A small image inpainting model, trained from scratch.
Data: trained on Sentinel-2 satellite tiles (TerraMesh), 36250 training examples, 24.5 epochs.
Rows from block 6 of a small image inpainting model, named by matrix and row number. Rows with one number belong to one channel. Each number is 500 + 40 x the weight over its row's rms, rounded and kept within 0 to 999. All counts start at 0. Numbers have three digits each.
After each channel's rows are labels from the 100 images, of 14976, where the channel reaches its highest value: "lies over" is the class under the peak. Only what is clearly more common there than usual is listed. The data: Sentinel-2 satellite tiles (TerraMesh).
# convs1: 3x3 conv (model.mid.0.convs.1.weight, 96x96x3x3, each kernel summed), inputs 0-95
# convs2: expand pointwise conv (model.mid.0.convs.2.weight, 192x96x1x1, transposed), outputs 0-95

convs1.45:411478575496519561446417453390486470501475482433507469420495506475467487480519525440444466459492525498519455516471544486516471468582498509452540446426544462483498437493430491475529542510514499479437489509471534476500516453492471447504570422441517485473511468528497481506489472427459540490
convs2.45:518522453457494487473525459470498481549526387512516470518510461510496462512457542499424544453504496501499536456424540524462476508507523499522511505521502489485566427456470519479461437506424437537506540476512584516465447507465515515465464489507483503546556446446510505483442550584466483503
lies over: water

convs1.6:513488519519484525430468474552516555524483478523510511490492470490509568475510466504551628468512453487425481511512534486459527560527486512465476388555496498507473490428505499562544487518497528506461416435521501552484527489527458542487489431464486548545499526480638475520455512534529471558
convs2.6:485516493488505526495529480470511497536406529491485484494478491464510474524524510495489516577506619460465590535577500450447500528482445489502513549583568560564443522445506516461588526500521479469530505546500452448512521460509442491565541522483451456487535515526542467522460499486443370540
lies over: bare ground

convs1.51:573453489548468517529501522518504565527494477525555549490457497524521539598498499555493553542547479607460463489559515464573498481484553454495480400475503490540465479443499510534463418484469496486507475459537527531539504506509495427467425493536545458552554554506550574479444495525479509511
convs2.51:439453507510467455519480510527505548519524499470515561455488501490468522496511487452456469457439518497519525518531496502463538447497589462510525515455513443499578442406538528474454582540596538497493529501502525481532506468516449464562478497560457514530499486491490520578488480561467559458
lies over: bare ground

convs1.17:544548460572528557489430527484481515513506531536457566476466544502524598479513494530441554573455480580523444490516455562496522431528508556507528508494465477604434518399516511558453449508459470557532491505522466516533505518507579501501515498511471508472516494550535471484445523550524528503
convs2.17:458509489489536436556506507517489474484413537558501478506573463546479533532520435484562578537529471528499418474511479537526490481499530508518522572494521604489548501544469513491499596495489429526493570485487432473495420515482497432416507452495492484499471447514444506478539512439548546488
lies over: snow or ice; bare ground

convs1.39:430504450493581490435486483487522444557588496452584511597504529519500485500496497487494496484508575555525443498520485498517535474510474558477506577525546586455465523479505539520524628521456541422548556531453572492529515477487499488529538505459552505497492501521567487524515484498516522480
convs2.39:523512594489515515514549446475479602498607485484465493472518514480508512540459462490502524427548514528529524467471497563513499486490507523508489482481445505527554450473483535512508484395456482522521439493471396498516372470509492499560498445451468476510541547501513476476584451389430461554
lies over: snow or ice

convs1.34:537507488471527526507526513479436468521529500503452487531525437521515473512520541530479516571530517499518514490506494520449459484528553527545479488445553509484444467454527565490493393502540526517484523524423528536500473459474462450453581463527489479462484560485650512539403587539506522540
convs2.34:511504497496469515527482538535615520531480453488470450458488513533496550432524432520521511506534489569540485516439477442476501429451484502513518498488640446422475425389448517456456502516467459488484511489471466476564501426437529440506541502553510500494507549426487483582503495577493541508
lies over: snow or ice

convs1.8:559468527561541488503526546509502568527513533561414560462464492508558548544490473495466494534487527553554499562561517517514482547547516502481485478510525477557452509401495489593478502501414429485556444492454492517578482534505467529568489485452467499540507505470587519462430534507505524484
convs2.8:520547505455480453526491554516551464573439463524466473518467474482511560530502572477518517442471499533496540520511492473505524499434566491513519519519526469494552518446522529423549632567591466536572506519516512497574419460459464508557484524498468529505514476550536576506499510548506571516
lies over: bare ground

convs1.38:584526495435520458546440434491507528488538487526394534503539528493513572549497558538548547508500470515439512483552503523522519550539513551426460397477538466523513498478506537481449514500471517530526491513476517510548549562536496516479510511453509465495533524485565533493414583483605482492
convs2.38:569476575478538448576510460444477479481411462483516459478473495544519498470474607507453538516527466505507483509508479460450489512498493530556470490560596496535558513462534537392595538478494525480455528544534578528543554452505469526555436461534562576524516538557460494512490482489508480476
lies over: bare ground

convs1.1:505552483592555486539566521495527601471604477481528498457508453510558484539496450579429513512479488568501494526522498546476492535587425508512469462453442518483528459444471544499464474499438475468549487515499478513526501521523490460596522442484541474524511500516553488541447512496506577493
convs2.1:504472485481527549573446508527452480488462541491526492493547574467498434457526487496613530454518465456511505581499448511490530526483420543533474460468581494522602511433491535504550459484518509453495473464493567450493581506544494455466493471552524513388515498523468510455479515501556446509
lies over: bare ground

convs1.49:422439519438498455512431516487506411456476508441500466562514478537418429488524512472512534503408510465507479482472553505442464459506541444500450459497474461498469505465524534468425531487476488479485520540415495456455490464418468447467440468449445468452526529469465430473495514461484511481
convs2.49:478536511506613549507487527469514510478629527491492555458495483504479463535572408589496477538490391433530531460463517521532516463516528547492529480447533539462499429464451467479531460457455467519472469511475420477513450500456522488499544489538484463466567464532482568491580511495543545479
lies over: snow or ice