Rows from block 11 of a small image inpainting model, named by matrix and row number. Rows with one number belong to one channel. Each number is 128 + 24 x the weight over its row's rms, rounded and kept within 0 to 255. All counts start at 0. Numbers have three digits each.
After each channel's rows are labels from the 100 images, of 14976, where the channel reaches its highest value: "lies over" is the class under the peak; "patch colour" is the nearest of a few named colours to the mean colour under the peak. Only what is clearly more common there than usual is listed. The data: Sentinel-2 satellite tiles (TerraMesh). In brackets: how many of the 100, against the usual share in percent.
# convs1: 3x3 conv (model.decb.1.1.convs.1.weight, 48x48x3x3, each kernel summed), inputs 0-47
# convs2: expand pointwise conv (model.decb.1.1.convs.2.weight, 96x48x1x1, transposed), outputs 0-95

convs1.12:146085131130152083176144159119150096115132144208138100170131135150146158101130126125128142125144112131127123134149117107125133093132128118114178
convs2.12:119156185130118150094145117117117144170161158110112146097090132174099106135132129139100145135106146132124137141074152155145110124097173131133109138176110075154116120119163120130175111163144141156146115136085139171118134134114124088186152153130104122139120127149129140118131152155153119119
lies over: rangeland (45 vs 21.7); bare ground (32 vs 5)
patch colour: pink (46 vs 9.7)

convs1.39:158096110097120115112144084123170135144112115151142114092159092161171139142153118131147129164118158097112136135113111163082115121100159129140098
convs2.39:139175152124106124116114113124110120149135102110168140138111128135125133131100141109148103095129149144135144103109076119098112101155144101082125125120093111114157138119138115146100128138108148153128161104126164116172153113148084163111175108082119113116151132171110185071140140158113123084
lies over: rangeland (45 vs 21.7); bare ground (32 vs 5)
patch colour: pink (46 vs 9.7)

convs1.1:135115142098084074149125098127128128100128122109121136145134128167086123165078129156093149123108145135108155131122147117143136112125139115140054
convs2.1:174139093157107117093079108092117139117108174132114076115116142128141144117094166134149095166100153159122142153111109124109137149103134141121086160102093182127108145094166133110126169118183124139129136096114123151132139137116114112117122156136122114126158140129146088132117118112103091167
lies over: rangeland (45 vs 21.7); bare ground (32 vs 5)
patch colour: pink (46 vs 9.7)

convs1.45:143109119130112137116170109146120111133065088105109137170107112131112118113142176161140155132109114091115121088128167107136148174143114119141105
convs2.45:131133109125139122139119138147091170094092128120090125158129144142127161100153113124151115173137130081121106115110123118130128164143123125146097082115121099129127141126147135128094064139158162157110153160124153143167135110099132098103160143155123148091068114107117079100096136127168151142
lies over: bare ground (33 vs 5)
patch colour: pink (45 vs 9.7)

convs1.22:127131138159111075114135134092140162131153116124125140100157139096138154200099109127093125101131124111099152131096128119132135083134158165107137
convs2.22:089160123077121142101060118121111090121132134156143143096144160121092122165129133096132133137118143149146122099128145155155086138104135145139136114123109151099166150114092135133105109174096132158127145137158091123114156164129120104116099135083127116104171094124110145124177113153128128088
lies over: rangeland (46 vs 21.7); bare ground (30 vs 5)
patch colour: pink (42 vs 9.7)

convs1.25:105116142093117100110150092169122148141103090155134137144143121139107119115123106118160149151115163132124125109195149145178125154122083094128115
convs2.25:172139129096132142120071141105135129095158117141093113118127110104094122086149110117099159121110117155135141125139130155186155122129134148119134121083091161100167121103117121167147107122105072107124156134100128134119130108115118141149121174125112147158180151119145108156118116126144086180
lies over: rangeland (47 vs 21.7); bare ground (29 vs 5)
patch colour: pink (45 vs 9.7)

convs1.15:115114087133127139114133125158112078135120120079084127100150145109098151120093127141149151143115115102127149141127102153132144127079181124108082
convs2.15:124105145149127099126189155105133147128126136138139153133144082147157100122117137087159140131148119120140096131097127131152128129150115138150165117184155063152154141149071113123131186139130123152131133166140116122130088141128145121166070105123123114134106130161135104135128094138100162096
lies over: rangeland (45 vs 21.7); bare ground (32 vs 5)
patch colour: pink (45 vs 9.7)

convs1.0:134112097145115153135148111132121089130148125110135091173115145127128124149141158152107166100120117172141107146195164120146125073109136107118143
convs2.0:122109105084149079163130138166191111112132134180106144124116144082149127142125126102121109110097157121137114101126136170101114144145113106148163116106144158093150116112104117143168143099127112133092155133115125137123118208137161146133162131160143103134128130087107104131093117132139135117
lies over: rangeland (45 vs 21.7); bare ground (32 vs 5)
patch colour: pink (46 vs 9.7)

convs1.3:110148158127114145088151119113094145113117151147136118142153152111107108133136128216114181146124145124111113112145134188113119147129146120119145
convs2.3:042110086133112099123141047135153185123134122122145113139086120138124133117149125128103097162158111126115141138131122161143143157148080128111125095136163145122116132128160114111129113104128123141135116118108095110076131165108167105144151152140088126141129114123125122135142107093101152126
lies over: rangeland (46 vs 21.7); bare ground (30 vs 5)
patch colour: pink (42 vs 9.7)

convs1.41:139143099085108115149113146107134145148118158105128133110109143166120176147090099169076155098102098145127126157097111143141102127123146126124165
convs2.41:121123113127118120189123144120138189150124119109107124141152134149170151166123142147135112152139122125122134158092134159076129119156133181130106094105125180125117136136144138137116073159140133117114118144161134141153129156120150135077117119128100153120092118065170129151106111149141080123
lies over: bare ground (33 vs 5)
patch colour: pink (45 vs 9.7)

convs1.2:110133132148121114129146148128127147123061090161108122131116124130133126130130189137134114094108139093113087159100160149137146071127159154106117
convs2.2:105098132088170146147111107115113150104091151113186094095155112119114104167126125113114171130143174120134114106164116126121112147112178117133144146122166148139092113109130167132127115128113141089146116107160160164156157122112086161157162098137165113128115149122119126152154132135122118081
lies over: bare ground (33 vs 5)
patch colour: pink (45 vs 9.7)

convs1.26:151126158104140090128118105090115110166155173090081130119098167120141151156126147155153128106113109140152120102102141120144137117128188115128137
convs2.26:122117141118192178088156131122114152100130109153096140089143151155111094150121119119124135152160157133117104138140083130140143160133114121089148091111086105115136073123115129149067133126140081134137139129162112165112129123158146180123123126105119129123129154123092172112158109131142132108
lies over: bare ground (33 vs 5)
patch colour: pink (45 vs 9.7)

convs1.23:134124168136130085141139103149099097193142135165104120169134119116049150092138110111109125152129109147147133121136118129113124129136153142144120
convs2.23:144132141167106117098168134117135106162142162111083162153091168114125127126143179122138129161095146090118081141133158122119147138134106135139175117107083132142092159159160128136135162078124165108137096108142111125131114150128131172138112116159129124125110143153166103151125123115109162087
lies over: bare ground (33 vs 5)
patch colour: pink (46 vs 9.7)

convs1.42:147113209093121116118153132135132119128098130116096167140107167108170117117114119125121144113070138140137154122139122108138121107177110123103111
convs2.42:075169084108121132128148117091131161104108126144124124178089150114134107091101138129112155116152101103171122082140109126124167118136103094142144117098106120120115138108079117112112136133133165070131133122112142109118118108158112153124155160121121107150102130185129171152112142096137163127
lies over: rangeland (46 vs 21.7); bare ground (30 vs 5)
patch colour: pink (42 vs 9.7)

convs1.9:121096116091156096094137095139148151136084096150106147132104167126113121148111113121126137156137137087133137163135108128149162184169145115138102
convs2.9:075139156142153175082126120106122130138143086166132139125169132084171111093133135143104157129118156117126076122117087099093153137091131149117170129113154108146121116145093104096104187115136155131137135087123114119114136167139144137142129155136111135152179114136138091139112141121105127133
lies over: rangeland (46 vs 21.7); bare ground (30 vs 5)
patch colour: pink (42 vs 9.7)

convs1.11:158106135165117123173152173124101079127130141168135099088106145120092134128125158156144159143138107145166146119120135123120123124128144081099163
convs2.11:132134117148076136136127127162137166131143147114156138114092128170109132100124142143097113136115117100143135123124095152109136108111099153052109139165083183094121147140160093128135089128148122089159080125103127138124115107143145114125125160143124093134167134118115137109111109137151175172
lies over: rangeland (45 vs 21.7); bare ground (32 vs 5)
patch colour: pink (46 vs 9.7)

convs1.35:103111128124150078126123106162107125153125113123117118132164133150143198154106151117091109110105081161117155126117133146129141084109097150127100
convs2.35:126107075117101100095091141129186122124120115113119116138140157175145144145150135144121117137120145130107147161112116122120112108149137179156093136107105147095122138138084130190104113092140098105135147161101110111144066143112109162144154151133125134149110160118153135092112148100117172130
lies over: rangeland (48 vs 21.7); bare ground (29 vs 5)
patch colour: pink (45 vs 9.7); orange (25 vs 3.6)

convs1.13:143123122127133133109133130133080157132150179088114112134142167143127119149142088159149116122107089151112141076148122185113156104164144112137139
convs2.13:132114135136179160158084101144093107130119143114106132128163106138124140168135141122117144168135111152123142085135146149144093113157147172136180109123150104136083079122140157129133118140131094120148108150134154144117107145133106140121087101113136116121153122083183169164166115171129135110
lies over: bare ground (33 vs 5)
patch colour: pink (45 vs 9.7)

convs1.19:138112157138121109159157150108099098106130129158171126133157125101107156159145149201132174105149151127106155135143106133112128115150108122109163
convs2.19:113166149152164117140064094115083161133143136158142123130112097105131114113116138147099127112107126164155106128153122177168100114128128141153132130128120132173123139136149113151093136078087129126151099130099116147118122103157141102126059086116136097107130146098111107129115098145174125122
lies over: rangeland (45 vs 21.7); bare ground (32 vs 5)
patch colour: pink (46 vs 9.7)

convs1.5:138127118141113074151134190102178111134167118154131110162147114121093134159143108112089099118113101144120124105121095133119129145163105119125097
convs2.5:135106097094122085083134145085155102134109129149131129117131114163161157123130117113136127149100120159134109150171128165195119125092138106127164121143138170137098138135099121127146088181078132117103148129117111116130095111140156111151151156149131136139098149129106116105117132114094189108
lies over: rangeland (46 vs 21.7)
patch colour: pink (31 vs 9.7)

convs1.27:120119081097125114157138131156110099129179135161126099116143114105120126110141134143139151131122090179115154095097136136079120098140172128136165
convs2.27:133162080168130074135112117176152121145100145120131132119127128085102121160129138136110099143167131165142117143113128117141144138124084118133108158108129096115127113152137153111137116120154109182099179170137081128126138093155092096101176123116132128088130112096133092096126118134148097139
lies over: rangeland (46 vs 21.7); bare ground (30 vs 5)
patch colour: pink (42 vs 9.7)

convs1.29:190125111108131088088170107136132099153088132128123149137121126114111142116126106124113132164167079121132105099109111161126164167129142136131097
convs2.29:086088140119138108159130149129162116112160108145175119130106133134132178139085117160165166147122101109111143126146111112123153143095124116092109114122137110140127106156158101127100108098075117098168109135105104140075132071113106139124118157154137144079097156125123098124163131122120125107
lies over: rangeland (46 vs 21.7); bare ground (30 vs 5)
patch colour: pink (42 vs 9.7)

convs1.31:120122143138134124158156199122150093121132128153110095137120148178119143129132149161159153116140113110084141129168157141083137133142113118109166
convs2.31:125141131066089157130111121090176149101123107124140130125159128151107090133104133155124176114142144129150141056139108124109139096080124150104141136121087076118111145149105119134117096150159168121109133115085130132129165104090130141128139125130151090133112148112126177099139130143133142104
lies over: rangeland (45 vs 21.7); bare ground (32 vs 5)
patch colour: pink (46 vs 9.7)

convs1.16:168148165123102129126138145132128168151085113153116133152107172115104113122152092156103143122127096121113101127112098124099133134195136110141169
convs2.16:113113163135146143067126110114122144145136152129157112162172118147138116140121128124126136099122147098140141150147169150129162133145144109160114117178167058146144153132091127126171119162116120144120152114153156117143126162128160144094075108117109110134131119172158149194112128143125128130
lies over: bare ground (33 vs 5)
patch colour: pink (44 vs 9.7)

convs1.36:149098065120123091168121089131135131169139145131133130179124114123081130091140113080104110102160124124169139126154122115147123125118118145119134
convs2.36:143110125083191140120156161150109138126138114088175107109126161115085159142136139117104138099148137171087098141105174153114137101121148113128090086118144126153136140099135132133168129103123116120132149102102128134095109138118095106157148114160123148159112150133081077116120101140125095143
lies over: rangeland (46 vs 21.7); bare ground (32 vs 5)
patch colour: pink (48 vs 9.7)

convs1.47:085097138117104136152126131128105150106104118115151155127146086135152138095076143155142087136145150060134100124131152132142129099166153144117135
convs2.47:115113103093123160165128114133127110194124131111133110141089149132124110088138137136104136136108116149109133150125164138088076093154145154155085116123116094131094131150126124107174157137137093154115094144096124134091087121147102098104138137177115113144122099147131125170112142121107107178
lies over: rangeland (46 vs 21.7); bare ground (30 vs 5)
patch colour: pink (42 vs 9.7)