config.yaml
model: "image inpainting model"
dataset: "Sentinel-2 satellite tiles (TerraMesh)"
train_examples: 36250
image_size: 40
crop_scale_min: 1
horizontal_flip: false
task: "inpainting"
loss: "l1"
arch: "unet"
norm: "batchnorm"
activation: "relu"
channel_attention: "se"
widths: [48, 96, 144, 192]
blocks_per_level: 2
block: "bottleneck"
attention: false
upsampling: "pixel_shuffle"
init: "lecun_normal"
residual_init: "none"
optimizer: "soap"
beta2: 0.95
lr: 0.0045
beta1: 0.9
shampoo_beta: 0.95
eps: 1e-08
precondition_frequency: 16
max_precond_dim: 1536
merge_dims: false
one_sided: false
adamw_lr_other_params: 0.0014
grad_clip: 0.5
steps: 13900
batch_size: 64
epochs: 24.5
lr_schedule: "cosine_restarts"
final_lr_fraction: 0
warmup_steps: 690
weight_decay: 0.0
adamw_weight_decay_other_params: 0
Rows from block 9, named by matrix and row number. Each number is 500 + 25 x the weight over its row's rms, rounded and kept within 0 to 999. All counts start at 0. Numbers have three digits each.
# convs1: 3x3 conv (model.decb.0.1.convs.1.weight, 72x72x3x3), inputs 45-59, a 3x3 kernel for each
convs1.5:499535506547510514470520515490492479554508542514510458495509536501496453514479481488530486480544509500489512496485528490530509529479494486515476503530481495524493480535485493501505515537440521488502503480539553461532517507512534503503500527544489471452490489501498509498503537480501515535501487512531495476502534448511554521469522540506467537499492497496448502516556522529484511496471494525482491462460515
convs1.6:498504513514495502458521476527480497519502515493518484507544499515499440485535500488527496479550531511469480494531483527529482457457508499496467499534488504530514495502525531510510492493516521492437519483499500508522452481534490503480509489478504492508489504468480485444521519561489464509464457469522501510532518512460496500509462494461476481524502522467508510500501469500471534519479505522500504502494487
convs1.7:507500495496470492495524466524562512506529506495503468527464489499505463510481509485491510509531513462513496506538510460497474493490481487484504511545531494474487500549526493517536523532497518474484480492554538463516526533548495479496540531489471514500507503486498508471494525494511537545472509542486508536515539478479514486498488508493479551507512489480457494480606494483430479473463480499512527510480495
convs1.8:525498482502496476505493500513504454491521513525438494460523500496522475523498515520478471468530519482540514484497504479521495541525466499467513472517515493510474506524482486501487523478499481504480493516522512484512508486513475505511485526482500473501467509504427517506479505514533517502535512477459528535505485517586509467492504495495500491468501523494503466497492480517520501484473499479500501479498506
convs1.9:471472471504500503464454515487510504513514497514485464502482491505512541516509508499564495476526476464535500451468491484509516449479458479474511526539478452514474516507485501498478458472445461504443474507478498516450435481465504547520509482501483487446505530516494521455525506487495523540495482494505518529480510501482506498507486465431496489494489462498453467501510479501419469467462472484492513482486463
convs1.10:494483466507475505481472524519509512491526440498519494483478500507508510480487483516494521517462509490460497507488483548515512518532504534493521491462488565468542449532536482487533491494531499541502482523492496515516522501525519527503513488540501474492491483525524473534510532481482484512506515500531494525489476588475515497499531498496518486498510457478475506493493525515477526493548459481534451493521512
convs1.11:489507500515499486463502497510485459544488455487499472511517498521506499499515504424441514482439482525513516545566508537576522498550517474503516480492496492532513480508497541539505517490505492514510508519471479543506484483498477547550469517536496464500494492492472494483530561480512526534519535525495519516518538518519515493468482474487491497504479508524498477509501481509498474473451485471459505495488480
convs1.12:502489497485511513468545505464508487460482528467509466493486518505500469494488501472495497485529501503505495470515492482528529483536526494487516503542524504491483459508522528548530505526532485487467522483481496476534487504551472471529451548499474559511489566470482514509502472513519486475522477508481500485519491551474496494423447501504426525517518541443489495536525509469489487460441530469464540457459559
convs1.13:485552530529482512467531547488470514505499527492497488496528507490518471484497466473464516466505508505543523511508537509514517489470516514473473485539516499519489507509503517528498514511525506478482521486547512506544541526476464473507541506541469500501498495465480479510497509518496508466485460475473524506509507470490489488501469532502473546519518497464468499525585479494486498518506518508481524510506534
convs1.14:481525498504469531502513500493491482474532509487504490509498497477512509471521508536456483532471493455483469472479478530511487530510488551489538494476483529515452469531515490496527527488509514519489482556502514502496485519475462501485512497463555515509483496506510498496515500482514483468530479534498489496508497500522509496488497503503558488489546499496499495500499547510465492482510492478511497490480490
convs1.15:462494507476507530530507455514528490502457492486480499521467491524503517502496495507494493485459500487461499471500487556568498513525515446490500492507481520538509497496499508511501506464506507451528488516460533507499480493494480457499463544517496523517503502506488519518508566518509526508516539508499492461505537512562533521471499467474529503528496457512521488508512514454477486469483422490496467496477494
convs1.16:513494521541493507467509538461466539520531500485472532535514476511484482494511483486493521473492532511487518515546435534508469476461466454516479513494502513465510536457479487536522499464481514505496474519497502510498484495507517502516508484508470502475495504504491499517480527505516528478484502483505545505526524503447497482494510462467507478487518550477524490510505528511544479442508477482487555508518512
convs1.17:493457507499497527500512507502493492543491479508467487482523520467492475492495508473497501456554458491467507468527526493473520492534527500483525479524495484544502463498511498524523503514520526476497474521483503485505531494489522468553521484525520534485483497470497533441504504523496519508486475532465481482513507504462512492469463497507490498525505519493533474484505459511493531520441462551437502500486543
convs1.18:503495476491492508518489442492521474506494491482530479480478463487514460483481527473491511483508471491528538501496504492500554516556505466506491476488478503452501485525570490495543524485528497473526496482516507523483517501455504470497576503535499500483478404531480488511459484507479524536519479492509497458462530481495504511502478464504493479489490469505478510481490523497498497503462509532456508499485522
convs1.19:441546513491469479472485517531511510497517509486474470499492459506451482480490488514495514468475523480513495501515485492490505461488491507523456476472498503479511495467512511512528493502522509502465565513511518504477484477502504567544477480487486524530490490473492513525522516447506478490489509546489493529502524482503520479484514480477506517504518504489522523496503478528517526465552496466542516476534493
convs1.20:496506475485544492483501483517460494503502505477513504513471514497515497510509452519531482498481488504482486479510474516504519472499537512511479514482512475524491512510480483552549463532479497511520510504484495544489506516487536492518471509544487495491520470466495494485484508493431537530467532488514500443469523511523497545523496480496529482519482467484512481497480475466490527527508488498471469501455442
convs1.21:481496485461502501487468491503499460517519485534522513512498492476518523450514528493510471540490515524486460501549513472535548455433531484522516492534509528497506498532502505506531496474511492473501496523514505545522483507490514479509526498462493496506502508533509520492474537519441509509460465506482552512496514557495454486499490516527522499516513492494515512507522505509529498493463485509500500528553507
convs1.22:514514522483485509501482510535568530468505502469460462485487526484488501484524534494498482516499484504488500466484509455463493485537514486529501489464452525485509470507472494487486484503535520505481537511495468491529481490506497490474531492455522517522544515487499500481491476514513471487445529545518503494514491477443518550540525507492501536529472515515502518525496526508501454489499522518519527470506478
convs1.23:475502494500487487459464510468510483485482471529453481541502466468499535553457507481492519492519462487496489519469502481542512513517516504515510490516475501510519507493508518501499515496514494522488477508524528517495483517530498504495505532456447474512502530544470507508522543503503525483480474508526483514491471506511511504492503478474516495503501511474484504528496499480503501473482496473535524463488493
convs1.24:494442487515528526482448482456517510539454448547518500484487488528514460470515561529505487515516498512481460485507461515480479523503463502483456510498498484500469495461472495507463489464485507519502524514527535500519473499486508532516512554499513490493488481546441469507498506496524508521478500496516505474517527503512521513502544526521515444496484499462463478523507516488531486481499451517514482497498491
convs1.25:482506468528497508485511465510494462473509505518486505494513497499502441498478488486477517503501492510520515510529523496535509508493486504465497480511517498497451497533518486523505464462500457512490505527478464515508534457524517506500536518491501444484474508495520557482434527542482505481504470470479543528474504514498424513506456500520487454480521549501499473516483508525484497481482501527465459511555529
convs1.26:460508505483485502497550500484502537471491449504470496481494440447513503500485491508508488518452474499503491496482498464486490524509493483510494457479485485513525525500473482495542513543528515498494509525499492495512494490491500487501498480506474499518467510540469482482546488487505510492539490491508485456535507464559490491509502501477519531465508486504485537454484522554501510463532516486485499489479535
convs1.27:474471451477508497480530526504481562514542506485489514479492571478475490470493502497472492509486510529485511487479435490495488519462492503518505529485503468499477478494497478473510532493516503520480464491501532529515511475502493486508527550481512472469511547482502491502480504474498516498553472491499472464515490515516488486491500527493489481515501505436523503548483522503512474484482497499543467464503500
convs1.28:474513496507485534506492474418469523545491510498477501490514511503502489516467498454509478495556501498475498513464502541523465510515481467474517480516510495482482512473501506516506470454511469511544506492475565471509516488546473533495504524486473491488462500489462502523531538488495498456528468496510466500528511504495546501486524524504478532479483500552480482484496522500511493519473465494471550512475517
convs1.29:519487518462453503505509490441529496527479504513480488539475474499456499458534508474537499507471504553458499496477521525495459460495492494537470497511498496445513506506480486491497507494482498499513525486512498521499487532467504534519532452504495498491508473493522490533496521474509483477452522498521499524504495437459523558498513508494512512500486515511501494531523504508478459494480505500503491457500504
convs1.30:499483481501461490483507483492492488513477458527522515477477512495521495486513491484470526498473493464494472486508447508511534478514529515499460511492488501494553466495474532516521493491525517508504490517520535497481530504488529493480525528560542498480515508488513486487483468500485502516488491481481499464461492544493491558508483526529543517497475472492499493486500471505499519508518540487491492493472447
convs1.31:507512504530499528460512491458485532524532530510515507542483544493535505488514515493484487449501493471518494489489543454481473475450518508497505519563498479485481528519518482462470500478466517470554507510522499460515472518469494482494514510493498468498507523480474516508479459476523481537510496509514467498511462476473490491444509536474471549493478519469470498498574511466492489505480514514477515460491531
convs1.32:501481486489491538501482510494518521488480499498548512464529482472520538480466466523500511517511461544509446547470492478490496490514471538517512470515482527505490471520467433477546503518515512489450496501488483518524490512521495546497514492515437494519522504516521484481500497496533494504496504472499497479507480457519497502494530479465490518512515520539526524460512506513514524511502507462520487517531498
convs1.33:499497477480494525510509510472504514532491476536500508483509515531490500495504527468511509486494521560503458511498497496515479461484486483482525533501503488483505511497500522529476473483518497482538528485507512532484473516492484504493521464498440512502504490500548479487519536497529516502482489470537510481509536469493495468479492486489487486515502513504491515483482532497501534451506542499512490491499519
convs1.34:517533462505459513463485507487482534518473523474554516456493496519515482513511521467495484513472459504495488476525516475501482481498505483488485488609524499487504549507543448520485515510479464509525527503479530505520486493511474512496549529533504526499461461520498514516514500507512485535500495489478512502508534510507556510467491529542497537477518497488445509477576488506519528484481515501467519457560487
convs1.35:514541488470496494535506480510516482527510521451539502489481504480560471503517474527531474508476474497491523475448457477496503550503483492476484485468527492525504476523520504514483499510495501461518487523489480500469527500499534481512493548519519502480498503497469525480464526487492516499531501508489492453467483524515528526512470529507508501479496480522491507507507480478488500533493530487537509490502447
convs1.36:495479487499476522500510484529493481526528537515462514508536499526497443543466499480484504491558515499521496529523495500513430512485457504478496496504539485531483508498513485522508519542493483485526497500511533473496451544530514534502520527472504519495477508522506494494515529491539489484522508491511508540511505468483507464485491479501508478491516513483522470504492498506524505511491484468472521482514530
convs1.37:492498528499492531458466519490473496511481495480453482505506511531546535555502489484481501470460519498471492517496475534499511538523584492534479497489488491488520472495492520527497521537537485464511498508494485495507499552487485511489500476510509486514498486456446476486551542494475535493467517508483502485509495468501548541494483491486496474473496478533495490516503499516507484499525504483491496462461460
convs1.38:474501506519492496497496497477506512520517540545482445518493502467502493519505494494477485478548501486500514490463494485512472515493511496480540467542517482488509457519508499476534472467510457470468479503501569455516527480458500485508537534520506495475462479467483500529465500498510483498499500535467527475521490460466485548499481469474486549465513471478507454485510500480482509514436474518484506473504519
convs1.39:525513463488482486490494510516503506500521494485532500474505499511539500499488509525484521510448503528534522537537534527549494542518473526491476499477495510479463509534511518480524520448483502483474472499480473512519476564531494502523504492469563497473504446493514465535486532506524473506523523510512494501511513489489504486530512472514616524484491459497478523466490523517493493522484514467553486529506473
convs1.40:512502507519449501492479506519539498472510537492532520499489499508504515501513490505503476467473486509475487523506493473486506502484515544526507438488510493483474484503525496474534516493481480471459473523439495508486523536518497526468532522514528524520482485489500497506464467522487493480498487512502502486484493488522490512531446495501529559481520469510466484469502499550472507517525541446510494546521473
convs1.41:487507502493533478517492506530483500507510475489547502481492506512519496478518480516489506522435495495480492481487484505574520498537531513522484492478501495521509498498512492527498488537514492473516511496492487562483502521468497468535511483543507497502509472503501489488488530484471521536485510488501488451458564518475484523520496511503475494527496448498502522489489462490498530518522502503487494500467467
convs1.42:509464515519497512507559496516536466473504538486465519440468436489493489512483490488490478508525484480516477468532500442506482469462468518476486497562490504487474497491558499467510483474469499518527500541505481484510518507514482530498521504451467557460533515516517490538467447503479455494513480468479510537469463522490483457518487486480491530478553519504475494496508493514517497481481508484483476521488548
convs1.43:515484466492451541512501459507564491458506543502541485479482483528502462498494525496488475507478481456483536517476543472518467485496511516515499477500501553471465503563515513487520506479514506499496476523510485534498520512476514505460486504473477478508516500482527484519535538483504497505503523555479516471499499508503498479479477480481504553474498472577488517478453495559503495489527513451532501484505494
convs1.44:504508521514505467484518475522522490524459488508512463499467516510524513483555477522528508503468513475450481483474469501540510493567544487535496505484522481470508508482485503523501500538508520492504490493486497529473506510475491493468504450554533500492523455477480465493466494487471537507457551542506482489466501501467554543529515520490493506519463481496542505509486488493464511535529497496494506474470478
convs1.45:465513486555493556506503495497479507504490516504456513519506480486482541475465519530510479543460538491489462481474485530494518475538506547505542449485476503505473516541541529500486472453484525488518491467472468468467490487482484503452492508457496501508514477530491477479495494527513499482506478541516524487499507522506498533510476469474502526477465461529522485490522457538498474528523501500514498495498483
convs1.46:487480429474492497500546479497491511495557526510511521513491510508489500474487471517478475476531515506524501494491522501486499515490446516471452536497511453483473493523480482506524538507498504516500435502481509507489502554508490454462529558527504478519473475469503492508517530485522548455524478467501472489495503513479507487463503465492497494536505482467485499526480509496475455490476471463566473502493540
convs1.47:481460508489502510440465465514493455476552500481505487525528517462502479498482468478527487478509501491519504426459471482479486468498504475491501524478524491481540450474487518557553540579567515497476503497493474508495465498459492448447513495484474507450496507517495491515476486501485508483465456475472478522500527520534516488499468455483512487475496461519428512468530519501499474448503466481536500455490495
convs1.48:525465512446508535500506501522456524510531492511481482520491512480501479535489519499514488503529501534511521479493464489480483491509507504550544515498521532503457477509494515463490544473486521511477512452503467473528496514482498444558469509451509523461530503432475434496516513507506510497519491509505477547498511513507481513496464502470508489499504549494534492512448488457538449500485548513520491465496509
convs1.49:498510546519502502482499498488506518466481511550470453475493488517510503540514507512531517465499502464472505487482511528506497545549479527479489473511496485513471487489500491482510530539461480530506500472520545460506528481512468495474472510500481508513457485518470478523526480484522526489541504479507469501542481511520534468491509537493517526462458516481521501493470463500508523498525532495513484464488516
convs1.50:487497483502487506529481529503517478505511428533495488426466481511513512510521484552518518529459485481485468467467476495484511486474488501476502504505512503543481480482462508464529485518519519488491510489490523484560501468495523506513492483476539496481483516486498476513469481491471472525550462519488453483477472489526521509497512518511518528497481495482497492526483479478508489466497488502534456514492514